config.yaml
model: "class-conditioned image diffusion model"
objective: "epsilon"
cond_dim: 192
mlp_ratio: 6
head_dim: 32
fused_qkv: false
inner_norm: false
num_experts: 8
expert_mlp_ratio: 2
slots_per_expert: 2
width: 192
positions: "rope"
final_lr_fraction: 0
Rows from block 2 of a small class-conditioned image diffusion model, named by matrix and row number. Rows with one number belong to one neuron. Each number is 128 + 32 x the weight over its row's rms, rounded and kept within 0 to 255. All counts start at 0. Numbers have three digits each. After the name is the row's rms in percent of the matrix's.
Before each neuron's rows are labels from the 100 images, of 14976 (inputs lightly noised), where the neuron reaches its highest value: "top examples" is what is common among them. Only what is clearly more common there than usual is listed. The data: microscope photos of single blood and bone marrow cells. In brackets: how many of the 100.
# fc1: MLP up (model.blocks.2.mlp.fc1.weight, 1152x192), inputs 0-95
# fc2: MLP down (model.blocks.2.mlp.fc2.weight, 192x1152, transposed), outputs 0-95

top examples: smear: peripheral blood (74); cell type: segmented neutrophil (42)
fc1.651 085:201087131138087156110112146108147163096148096123127068107108184124183112222131143131114173114129112146112114137174101161154082129115106128125089062150151098127114191127121109155094109135131173129170121106120117174132115164105095097131121147058085112148139110154105122148188078131169104125
fc2.651 093:123143152101137144139152112161072131118141098122121173135113113156153121145131080074106176127113144141131182131131095126147158130125083122133051167147120093082178131159105194111111145144179071173107110066158103068105168107167094132108132080140129114118161096122145151129169168091123129104

top examples: smear: peripheral blood (85); cell type: segmented neutrophil (70)
fc1.660 088:151072103174051187105154128137123104088143066137123200129127130127105156144116143145167118097161135120152113087121147133177168112123092170058093190166146081133136167056148133146139189140171131178185110102131143130108131139137136131177091142193168099185106115127148114088149101177185090138
fc2.660 101:114123201104109189099107049146120046089097000086117145116187126148101175093132126172115112153120090129142132137123108131072159126146134172048105116144163132137050192093172114156120152138124183185187139143125166130147078113185165108103104097094154152112102128120078126101108134162090110170

top examples: cell type: lymphocyte (38)
fc1.326 132:197123083100107109078125100083130131119174109152082105128080193117138125183172141110129153180126125103066180153168110160159147132089144130191143108133150117132066145138109144201116091131154096087087134142154148116107133115168114116168141129088122117130099161137144103130163117175067124035
fc2.326 119:098042139110129132143137162155100132106114158134163137134136116168131061158123108109093161124148142111138122154144112119136158072088150107060108133155110148123136113102134135118125126151084107136153154137101108114168073141068185182120138153101159202179189138088121131126107159101103126176

top examples: smear: peripheral blood (56)
fc1.613 135:141116115112092112133162163102137097129088135120123166112113081110157144110134095097093134125042132189124157169212133127123114142132147162171146134133143131111057150187141117122178056164193097104122172138140133155170113144132191092091135123124108168104101137148074107094144131196142100078
fc2.613 126:137195097098182152106110146131122157133071136136188173119092156116178046054123158104134123148089120112103105184073126159103135123101142147140147140135113118145205173118116093115129128126104177132176128140163117113072103082129157087109186078124140092094134128128139159151095112150092115076

top examples: cell type: lymphocyte (40)
fc1.615 118:127118119085100147129134066092086173088201102152178124106065132089163163157163166140152135092104157103181113195136165182129127091141108126178149074138183149158068128155084142088117133075095098150124118092174128101125133082107063120105156199105111117162091101080167107106181167140155140129
fc2.615 100:150101101161168159097137098166161131142119138076134094085123173159144161156113135116128122196100115138125076109124169127051138114141169187159098159209162145158157173121157106129093118093118194137113086116156121117157186155125091147136128105116168148130148102121086127122031164120105091170

top examples: smear: peripheral blood (48)
fc1.256 082:177127156098140125110167092156105149123133142104165152136118082150126166136132067137136074109179169160117083113157118133143097111073111173086085235159156158131144134092121151149172130134164125136062125170094146142135117114143166144168150134079185150180062143140158152076086161120129140086
fc2.256 103:147108165128119158154160105210147085177113110123151093079167048081123129133113145183107130152071055124109134148149097179180176161168063137110123102189126103144143140093103103065094113211107070176162150107111107123107118117109121110147086111141177141126086152176101078145122119121122114134

top examples: smear: peripheral blood (39)
fc1.321 084:137135150172147116071068115099119136119145171153143123098143164110166157138085134122111161109105092124100098111115050131100102175143103159098071122144154076135147159094121099159153121178120197092110130145137066133108097114095147152121104153062150118054128140128083100127113130116124127105
fc2.321 095:106129175133241116124110097172146162099160133160132118083177154181160133160109174112113180090111076087128153143122065101159139154110094126144065097093141154127097094091145081107194143177163106147161082116105138112103150109088153122152112092143123157110153120138140109114181131208223100124