Weights of a small class-conditioned image diffusion model.
Model: 7.18M parameters, 64-pixel images, arch dit, activation gelu, num experts 8, patch size [4, 4], layers 6.
Training: adamw at rate 0.00087, 5600 steps, batches of 48.
Data: trained on microscope photos of single blood and bone marrow cells, 48542 training examples.
Rows from block 2 of a small class-conditioned image diffusion model, named by matrix and row number. Rows with one number belong to one neuron. Each number is 128 + 32 x the weight over its row's rms, rounded and kept within 0 to 255. All counts start at 0. Numbers have three digits each.
After each neuron's rows are labels from the 100 images, of 14976 (inputs lightly noised), where the neuron reaches its highest value: "strongest on" is what is common among them; "patch colour" is the nearest of a few named colours to the mean colour under the peak. Only what is clearly more common there than usual is listed. The data: microscope photos of single blood and bone marrow cells. In brackets: how many of the 100.
# fc1: MLP up (model.blocks.2.mlp.fc1.weight, 1152x192), inputs 96-191
# fc2: MLP down (model.blocks.2.mlp.fc2.weight, 192x1152, transposed), outputs 96-191

fc1.473:106069100150112132113127117146149103141089187142052060142140112129202156149144141154093100096165059156120119155078167111166162123128121109149099137173189143117147213122147135093095168114150144111108108126173170107144102160204069093117159083141122131117142129106138087147206100081086151126
fc2.473:178130162133169126173157160162115083062131070132159103091130082080158168097118097102095080118104118174095071192102168184131174129145122172093083158159162140126127177125081164129110112150148169169193089081124109117132160113131136113143115185158106177119157136137090088161103083164105091178
strongest on: cell type: segmented neutrophil (49); smear: peripheral blood (37)
patch colour: purple (51)

fc1.751:189127094165125156091123176130136077149129053113087153147097125189165162115138135186103116094108124087120199147140109070061108128144136163156189114165207147116108112156171138134106042121104100161077188117111119105120142144183159092072156134171155122158153179124134170157131137136104166093
fc2.751:066182145114132157049132128113111144108163115149044115111208170070204155090114141087154142076113134086115120164082188106116157159164186068150103150089166128142152148152126108142157104159127074095151121141130147137171114139136068141159145092150148165122141124154111105113090107100124097158
strongest on: smear: peripheral blood (92)
patch colour: pink (82)

fc1.495:135108132125103148111120099098128138079098088135087135209108157131132126122149148141119161142125113136161125066190040117187157133105146086108150172196085132109105170152106155102172046109160155135110133117099142131134143126133087121086146195090064127133145120179110161198097087193158107070
fc2.495:077178155140117151073101130093061109150115132181133094133108132124133113177174101108199156131157139079180096141180120130150194136136167144090098105155105172087126127181108145136140110106104170122153106100132129168122100126126146138134120179111130138169138095038166112121151121110123136171
strongest on: smear: peripheral blood (99); cell type: myeloblast (61)
patch colour: purple (99)

fc1.101:087058078117182193091164210128164120087129166130116126094139108125119144183163139123111195093169144162151134116158125083085093153140134125141159110090128151130184103135165117106123025147122111116117156117127106057085111151116125109154084197143181131132119157104095162244146128122111134120
fc2.101:113181124089037125113079098083169144104127110075166108187196137143158088000120115081136164138165123101081127098150166161177137093116163152106145158107106120120084113120119112126052144153111116163134139104154173131139144139097116118137089193068097179157116127126159089130136088107117192143
strongest on: smear: peripheral blood (68); cell type: myeloblast (30)
patch colour: pink (64)

fc1.732:126140102159109118127162130147073158097099151115100057126116142167135152123157164209076110158064111062139104173111111161135111118052110135198121091121142118049151195179114118115174068124091132116087114165124098110081159129148114159075119096202125121093170112150148169088162195141126130143
fc2.732:141157139119125166136158137087126145066129209151134088111134134058133157145169137132156107153143140191102150144093126132154180119091179170153135098122116154152127115131112107157144124124110150125107086061135117138134166139154136067179131115100132201084140102111091113119152083101100142131
strongest on: cell type: segmented neutrophil (41); smear: peripheral blood (35)
patch colour: purple (39)

fc1.757:136197122145190096152115110096113084121136175124112140167141114090183076110169106140079084093189120108141117103123119161130146096098123082159079169110127124102139143162113157135124160150103167141106131147179110090152134120125118127139152196154118078122114127168166130098138137088113097118
fc2.757:147148123083130131149077164163138105152132127116172076155114129137106141178144166114110074154104131152148083118145142164095157139128128159072143089132147141081147157057118083118093186137132117130148133117065132186113123075101173141060136161089075162088108150200138127153123119115136183136
strongest on: cell type: lymphocyte (39)
patch colour: pink (50)

fc1.577:084068085141157209046153128111103148094098188092078139045164105099171148103115130103124116059144151108152150129125170085120132111125159126152127129113093106108141187163116205110120051108128134213054101135083118124142201076154146129105087170073191144092173101156143111182153140109123085079
fc2.577:126165151163147125122091143201095134082147145161155064063064096141162176097135106114111089146156144091137139159135185127130138141096101164160146103089108140219105088131145099091157126078161137117095108134141112109132153152157098111115138155116074159160169084158121168134153112164108172115
strongest on: smear: peripheral blood (41)
patch colour: pink (60)

fc1.374:190124117076107097147093082089138193175135102127120145154101117111052144089153135135158137128184143113132069058076069186148164111102128142101138104205168156140140079127104135126201155075118133174120136164159162097130075126165129138100142143067087143072106191119144142124079095163124140123
fc2.374:128094071176108103107145102129065148127108090141097154124151117057058133179137059110172151100118126112160169138091146166122180135117139115115140111101135081140093142140175096138114122178094128142175161078142114133112184153141139123107142093103120159169101130146081134145093118144094100123
strongest on: smear: peripheral blood (85)
patch colour: purple (67)

fc1.624:137097064153160142087143155095114094076108124093205111107082140168101136124092115127185137170118136139094105078159086178058099103132166144140169128141123137164144162139096164137120127166181126132102164134082108097116172103186119134153184133101122150084116072176099102114109111117129153096
fc2.624:138154156170156073116174157098158136161081075160167120042095148131108140154132132082120148087123092085161130131194094157109123098116122101140087137138117158079181204195130178128133091152114109158121097104184114141122097109096127081106096127186148100130175119148184074166128113115130120084
strongest on: smear: peripheral blood (75)
patch colour: pink (75)

fc1.549:111169172141127156118169146053124132192100104103128161111146169117096104158153077094157114160104094119152110134144129143115134145138172132120123124146154082161128131136130190157087145100096137154137129140100147166167138083160107125130118175130101058136118149113188119085079063115105116062
fc2.549:080128126080120149129161132177091087138131130089144113095137146096054112136073129115059151172147128109194132160142113140119164169099213094118143157113135161175155175168149144135092113106163047151213165133203154121136118107098135139122155122107097155144177145132171104109096186100167144105
strongest on: smear: peripheral blood (73); cell type: segmented neutrophil (63)
patch colour: purple (63)

fc1.680:142136089190044124159118095093109098136129149130100092114003163102112126061156125120156122180155156108192107135202020101097153133147134124122113088135156170136098155134128117137138166134114127108078061114116121096137095106139129139106145119155121073152151155129170084131157176112096147088
fc2.680:168156108179111134135111129124116122088092135114116132104123104036122098171108107094158130118105098104101136139127174138137171064153128138122143133117142127157147177100168110121153068160077149110131124126149058077135126124173135126169106080122106166131109164116122146145183138161104169146
strongest on: smear: peripheral blood (38)
patch colour: blue (41)

fc1.195:086097110134102172050128103160163125092187202100145111180100176110118151094126118112107129139149092157128164127195124093084180122088102105078113100116125119181158067189109116141108088109130159150053121163139077120161192094114137170073164134117148186090152109127104123167163124148110152089
fc2.195:167114130132139076131101111093094068169133071120108133106093179158090170121128120140140118185162100097178197111172160112176094065165104155147116127065116126148128120135124177093118146076160167116147108145121132053076171113169140095103138148095138159091126074152085121096143129138115091153
strongest on: smear: peripheral blood (81)
patch colour: pink (45)

fc1.590:132109184164082115136119219129120134141132077117130161091122078112082087148131102188126099128089123094093180124084067104118139093081156120180106107182165142119102108082158119126149134187115156131142151166233105139169120103162165101085161109149155083122112130127135141138165140124128151097
fc2.590:139149113077163150121088211076168124157193111099162163180057121116154111128146114145133138138131135126073125098137141099142141061123112149110153149130105151114170126137110173123114149073186139117185130143037114084048128107070121100145149146156190111148109129167160149154106106091144148134
strongest on: cell type: segmented neutrophil (46)
patch colour: blue (73)

fc1.738:154062175130142151098138117134152093155137123080136090163111148152147196141106147113031123112114084182153103111129109089158182127086110076102101135127048173091125083087137137146163153141050138098128066109137106115125149117045090123141130101108118120157156122054145125132146178151078162085
fc2.738:132106147103110100069132141172139131124078148109123139155119157149091137196107126108086072126150137174141167141076132220141137120149088195099124179146083165111065132156165135104101061169107150113192139144172112136077147167135111191106139123039147148063142154113129112119183171167078100144
strongest on: cell type: segmented neutrophil (40); smear: peripheral blood (36)
patch colour: purple (46); blue (35)

fc1.133:067095163146145165151190144125134097108136066144159090075145095131150101151070084089139109082114147153135106146156171070114079160113139199147136111131167120147167130111139105086101123148161115153136115150172111186168120123148196112097133153162190189098150081160151130155090126112116109124
fc2.133:114099092080161117146137097102139157126112090105078142102142151098093139195157117122170122147096114106136108110168131124188104157140132144151070138138107101159088120128176057112174156108152181131096154112110138167111148109117185103255097152104169124159171068111123140142153123119132069108
strongest on: smear: peripheral blood (53)
patch colour: purple (48)

fc1.673:137095106118150122117100123123217136137152134108080137135165125111140081141156123132193150076119074111175191140204147102084062061078140137102161130116113135083048115153138140091113121174091133124141096124143125125118097100117054071149066121062133148113138095153144151133125135107141151125
fc2.673:092153174130074109124107109158096121065187181124066156150161151125181123153074046143178130171141159172133092130064120134090133084105137136145127118156120164131114105109124131155088086175146120117144129128052122105133116138121137111133124149100095133097140099150182142164169130106170109090
strongest on: smear: peripheral blood (37)
patch colour: pink (50)

fc1.508:160160164142103154095112193109097173135174133098097189142140147122149125109131153127127110121096059117169154119098148150130128120104175071105232192095085100080133171155132159137144088152136133100055143106119105065150148183105127162086127150135105125106151142177176153155127150178169113119
fc2.508:160107134110057109072079171136158139129106157174137141106130153077160113132160164131180121107162106163141105160122076094126148098164205075112195102102129111152150092162145170141113101110092146074092157123162158124095117098167141151082132119129187144136125074169134115139162051050121086093
strongest on: smear: peripheral blood (35)
patch colour: purple (49)

fc1.254:130073075131165149093161169166105082122123111128131121088133127186147229106155122194166112053134128142157130107179148118045048136123115170155194098083156098136174135147158110106091106162165126123103171152139123218095127088171108105175164154156174118119140140107110213171096157119125108115
fc2.254:032125125147119118101145135080144180131121121144097080106167122125159142064081092100176106126126123139189174153138131131111121137126142142155072094138168106177062135121080102077105136161148071098108168076142148227113143140156132084145112125062125138190103125094190165111093103178148167122
strongest on: smear: peripheral blood (94); cell type: myeloblast (25)
patch colour: pink (84)

fc1.18:130142189125174163112181162113102116126043082127095142118116101096145128175106131163109161102149137118139179178118149122132120171096114141173140161143095138094142130064123101194118139188146087163146120118095163158123136204206139126136103153158080187184122132167105130126147198132123103114
fc2.18:185089095089154143167142109145140079110155088082134133089100164132132136144205176115072135097111135118145102123162158193109179136137127069136121120167099145144105119131166134118174108081119128079128129126144099132134085176084156149192104147129105093155147133165173111121151156074183157149
strongest on: smear: peripheral blood (40)
patch colour: purple (60)

fc1.461:121119125164106144074137188100096101132131183129122109133185125141113067173123102166106140144080107189151043133148068186109116123121189130190158164141126112136143104112130140140073149148134142158098156113156141134106183129093087132143229159096134139131131121097131125125149152100074119123
fc2.461:084094109099127183082130172105115116112135131134124085140071102162129137034146136101062115073094133100102064184163131107133188111096059183151166063157115143128149122127127184109089162071141088116132159102054099166119132157127054099085160082132110128115072139119101168120167085096159144138
strongest on: cell type: lymphocyte (39); smear: peripheral blood (36)
patch colour: purple (54); blue (36)

fc1.160:190131090147070168107115072127152133152122126088138106195151139098099167153122149180140114163091114161054153115128210143119129146085148138123172130141157171136158169112178131099109080129154102087098148104087107125122102140151102134145141158119150133163219117107136157171115156102119169126
fc2.160:087140113104167125198162070078099179096169148173086178167182172102143129118127123127095136169112093181079100126164178106153081167170121197078132113026129124109111143123131115129110120151126141093099117117020186080133169082116150109111139141131115117180161079092149067124148109114103122156
strongest on: cell type: lymphocyte (34)
patch colour: pink (70)

fc1.480:114088041119100073135157088136211125098103130116056166151107100158120107136165110167171167106106097140108154119080149086137178133119101133134161210137140123163094132077103134184100053096126120085074123127132075149104121118176143160059199118131173149112121158065098153124128166102146114119
fc2.480:181141126076187109141127076135083170131138121126128127138145161109113172168153103150080072101100113142093156118186114144139053159145133130155162134146130148115137135181141074125172160153144210142152122122140123098114134161106123119180090137167208126121152079181150077198129110170133093149
strongest on: cell type: segmented neutrophil (49); smear: peripheral blood (48)
patch colour: pink (54)

fc1.733:178146155130099191129093155113114114064162149109135115158107155163074144115132114181164132157145103067081133101212100131062153120126148112148142110080106116120161169152147108131052106114151082141082133123228166087137107133110086125112168163144171153182152120173147221167173179135136080120
fc2.733:210117140110096146139189071070139147119135069170078120117128122228107102144155191137152148179188136133137124077131114111133112155132143135087132099098118141134154097134162170099179131064156120117143117128146169083148156143173127113143098131145142078116168040111152135149094160114164112112
strongest on: smear: peripheral blood (73)
patch colour: pink (47)

fc1.579:147078146097144126103118181108183104145154155085145102074131119077134104127065120153009124116115097108125081120066114147142148159115154145190165161143114110177138255109180110089116139127139106121173120131163087142078144151137116148148168133134162176114121174136122132112142084126135174097
fc2.579:172109098128145061161153185148136166124145183100083142064123092107154111156144121128151171140122140114101155090170128114149156096091137098103116193112123099082119067069092106063141160109097063127107161126060101082093107084097143132107105098122153150111158121133121137099136117150167087080
strongest on: cell type: segmented neutrophil (40)
patch colour: purple (65)

fc1.627:122196143078152139155135137170072109132139131060183132141154128100197137140104147121168085110169036131153171116131103129142162138145132079156115079155053127147125090131161134112103107148110140107182131120142138123134092190088072128127134163086116136156213113097101112137126141106164148180
fc2.627:176134089123096132178093117108072143084091154097164150128110114156108162144105128156149125170139166176152100105072135058152117095149109137150145103080088137092123105176117095131113092125106158091148053182111109101159142147098095155179120108129126096107128120095091159121142154122195135165
strongest on: smear: peripheral blood (67); cell type: segmented neutrophil (41)
patch colour: purple (62)

fc1.600:100160142145145145167177087193105131107143159099137120112175089143096106151186050130165161112145115136148085121127113172130168130103157084162125135188095117173139138112165125100131156158069174118106104186163108148159132103150095121131089154204134071149104105168176116080166181100106138077
fc2.600:060128077092103199150131141130130123116124155115082094067139140093095125168144111156169135103132090155114130063120103137107162101149116116091153149047110126089061138086144116128124121153147149127142125169145177151127119119122145113166105195086132082134174173103156154101125146120130177154
strongest on: cell type: lymphocyte (36)
patch colour: pink (57)

fc1.263:119113111170130176147156124113124073130112163147119087108108171105130174137080121174123187070174082125122166157188216154073065126154083160192139057100154059133189153115179091066102132127119104112143147156071097131141168107121177125086084113169140163128153191142137114142145187137124080176
fc2.263:153104150200119139136085102098091096095158168079118166095175150101146145086176106153157162232150143122227048098167147101138116120161110134137142147117128113101149097090166120103157146058084144136107105105097135163107092135101132160137057101130118151151075121106177161114112074203139129103
strongest on: smear: peripheral blood (43)
patch colour: pink (65)

fc1.184:123114118117108114060153107150161121136119156122129159123160103096155136143174161148172163139111131180105155115103155144094100164107144211142151146085156123203124084139150064119140150196191094147126117109098066156093124093126148141128111119076126202158156082067100167135159208194129100161
fc2.184:143121119083180102153145096110085159179175118073104146130099133114110121077157087176151091136180167163208197138166183129147123135197147099137084124183110083115168142137099098142156181134072127071163193128163125075095116143099166125161082144106107116127097146160096077155117169189140077153
strongest on: smear: peripheral blood (35)
patch colour: pink (44)

fc1.29:077062071113090081151071148109156154075163171089136119162118093126168096165172119091155131132149082135094153116131157130099168110102114094133133091107144146162124116150109100088136127195168137199122172056122123145142083110089124106113105162112139176032052119141174154109130068092074157163
fc2.29:115150080212115057175150129124111168191176075126173137125136073133171119150127095079136148157180126164115108132127115138113116097119116131107105119167185169154089140137165154152149120100105122120176141107146162144132120146173157086168153072112086146150109103153070205118081070134071114129
strongest on: smear: peripheral blood (54)
patch colour: pink (52)

fc1.323:105095112090060142112095186119204137095134145081109136193136120157088191133141126122117083157106160095072100108171142109097162142131149113118122171123118164151112113114157147183096060118109165132088088118139155073130077119102146124078175112151127143213162112123147182117136168193124117122
fc2.323:172110126140154128196118157141061140093135093115147097098079148143111208169180151129148175133118158172096109128152098102091131196131149112151146138172097137136148127144152143137176166140112119110154147099143126173144095138161131107153055120130120098099147118153140123136123140145164123110
strongest on: cell type: lymphocyte (43)
patch colour: grey (44)

fc1.670:148124193184050124082120111158125119146103129086176131132179104142163141152100135140126155149056173106175062161136089102203134140085086106129091094150133049092151085103121109136143121171173092159150178124130086179143131130147151086136170120165173154080103160132163118113134171122124148148
fc2.670:110144133090072157183135116105167115093115169147147124135151063129136073127156076132103092117108126168113087082158119157131150133145152167168167113148148131124092204122137110179146085096099130160112195122158108200117088130136136107140183056115133159122149117104162121124130143124165162090
strongest on: smear: peripheral blood (64); cell type: segmented neutrophil (42)
patch colour: blue (58); purple (40)

fc1.451:154098091096154119141152095170132126118150114106103153156099095167164090129133160107113131154064161130148102083121115090124147111107148111144165134081123117146110080135120202141157149092059149096100131115121124112087119169124113114062188078124159061088126102127139102164081109109091193125
fc2.451:162161125142087072148146121092107155164134147100128141160139099109151109154116158143109181069140094191151126128109051165128106077153147127121115105163104155161105174188100127124109070117151160135212129118123119096153202128117136123139067195081108128108200101057123127139159110111081130171
strongest on: smear: peripheral blood (82); cell type: segmented neutrophil (44)
patch colour: purple (75)

fc1.21:123142056114124122123149089189110172133109198135104101252157143082148130156165127156119105111143174089151122127140157148139168166128117150175150160055153155136143130153145110151096109103120101125120137153045090146104137131129116194111170145095148159140171142098081190137106120117146130105
fc2.21:180119169056179116169147071112046153144174130099088105110153094119135150110150154129045113136112119112052090187120199142129076128166175136121136115183178147193099158189075154143177095138157135173137114155137125090195108134132087110127131155111115165086106100111131134148053162171150162112
strongest on: cell type: lymphocyte (37)
patch colour: pink (69)

fc1.679:144124140091208116132097132110129090131162118103183143109108110146066112049138126132125124177109128147093043112120052128114142114145161126112151143120119122136158095150116172105139161163162140088126121152183105093106160103171087121157193155146146160158138132090158135133111079095080122132
fc2.679:112094132125141100132171164132151138105188155120143128096130095148194103175134135093145124080078103135089128170089161117099080153120111142135174073138126123137173152098141124130141147164137118134132140117117136107132158037145123141072139159108157131103172156141086159155170115097151090137
strongest on: smear: peripheral blood (50)
patch colour: purple (58)

fc1.307:140131095129148111085133161127115126167117111113117071156134065115164140096187135127072133077044181104087133166097134105137146138169184104158124112161118112104095109150133217087164093144096133064136098098139110171150075174104113087144205186149173104133140123150185116153118127156094120188
fc2.307:160139112151128179113064147159126106065190155132144135143088101074167142142093136113112119131094172184132120104131145110127149066135090086138123072095100129185140136111133174113104085124182089097143108112175098154112130119100099119173122067074047126110121111123132194103111170143087171153
strongest on: cell type: segmented neutrophil (51)
patch colour: purple (84)

fc1.639:213143133135149142112112138161100177162147041121124120188128088149175117147118124127089139140085067121131133224157118108160114094113108167133196081148182092063101061095168148164106106100105117118172143148135126045163140148192150102088203157184127134178137102108158106140146111127098155177
fc2.639:129180146142152164108080124102162152100137133188160124117123162144177171150188159126135165108070158103113165123125132060109092170129099119081136090160208113151138122150132076154167163084213157120101151158101112142198089088101084122154131098195159135073144129134090125177137144102097083230
strongest on: smear: peripheral blood (83)
patch colour: pink (52)

fc1.505:085151160156126111116153141177122141160127208073080088095044147151149154169197121134145085113165097134175165157113135103146123106127124102185133153107137144178132098127137120074147078127109091106163108099082145148102122157138099125150124161126178084148123106136152165153108163188096147156
fc2.505:179131132139075127167075138096151109104178149147129122152199169108161081159153097170135066131119146137111152131135075083117139089141152131018117141145117195115131159115143143105100098108104078093135151127078163103140165116140082022170094125134094135157099140173074125175097125121112101182
strongest on: smear: peripheral blood (100); cell type: segmented neutrophil (69)
patch colour: purple (75)

fc1.675:115080126114120137138111102082165146140106145127108112113185143139134159094076142110118129122175077175156049155140157091107165130119104117140120118133185123144129103148146151133151134098145151123096093155066101075151066134153100114120193095130177151173160103099112078169138111125117168185
fc2.675:149145167111134161108107060165080153102152135139144183100099160185125144128140180167114097132114128110197151064123090117153125113109121102186077172108163180120113138158103107110126051111133148084123129102116091139157154129092132209144059159104113162116173145128102096171119145065134119215
strongest on: smear: peripheral blood (43)
patch colour: pink (47)

fc1.523:110148079133185096149112124145155108105118142113157119171052124131155153137117189128162078135106128163165186101135154106174173099057154141154122112087146209076135169120149129071127163135188137099159197111127143167115170132171087125183162113067131111129070130125126110105084140124117136132
fc2.523:104145138185133097202106117178128076126141114110213156107190160141152072127151071151146085149214111204148152161128095136160134124125213180121114109135072197145150200115103119093133086138096109117092155147127087064106131146143128106112099164118111150107117140154128077122124140119160086135
strongest on: cell type: segmented neutrophil (43)
patch colour: purple (47)

fc1.511:090181085126215137075183159147065139090163146113133118186122124117143104169183134178077153084153119192090144092142124146078162135125142125195145191147075172160094156146121116152082110130110159139120179099106075082078163189158068140120160184145144160126131085116132137083113128127110117086
fc2.511:126123154187135141095115132135153119133126132135098132111160126086171068114100170142113111112148066125087077166163138141161115130103121174143123123079185126111113119124056112143127199161055037185125137144125158119147102094144129119104145092081107052112081153124130172118138091091171173107
strongest on: smear: peripheral blood (73); cell type: segmented neutrophil (44)
patch colour: purple (76)

fc1.722:085092137077105132109129132110127134115144158109154115162129179119066087151123108090087121137102238128094094175119120156099089120094155120142129088151098087139165130161135168134137156123130151152140194113109098144199140094178156143124139110110175179142119086199099106100066128119098139082
fc2.722:107115108109154157121198104135176104181161138105118191206120100170105154119127098118111134143104154119138093068140194172121169131178063109130083135093160098061169148159137114127105140113102135071076120108131071120137131084095129104108056134130137122107096144124150160078153127121140142114
strongest on: cell type: segmented neutrophil (52); smear: peripheral blood (35)
patch colour: blue (45); purple (41)

fc1.226:111144126139122105083106168139149145118118168111073133118194126117127122156141063141160145141100112170099121092167131171118168137087161121167137161092080059183155103140157121154112149151136197148104102105101094122165159097090139117063142151125137122175165119149158146089176166133097131141
fc2.226:134111080110135165085070173104137173171166119179106148149058156158137075198159163119126152139075134124122178180123098119166159125106123090108146115162132132140117130157121110101108157089093102134135173083179077141138172180125079157095096130113171160126100151127148121114151099141124092152
strongest on: cell type: segmented neutrophil (84); smear: peripheral blood (83)
patch colour: blue (64)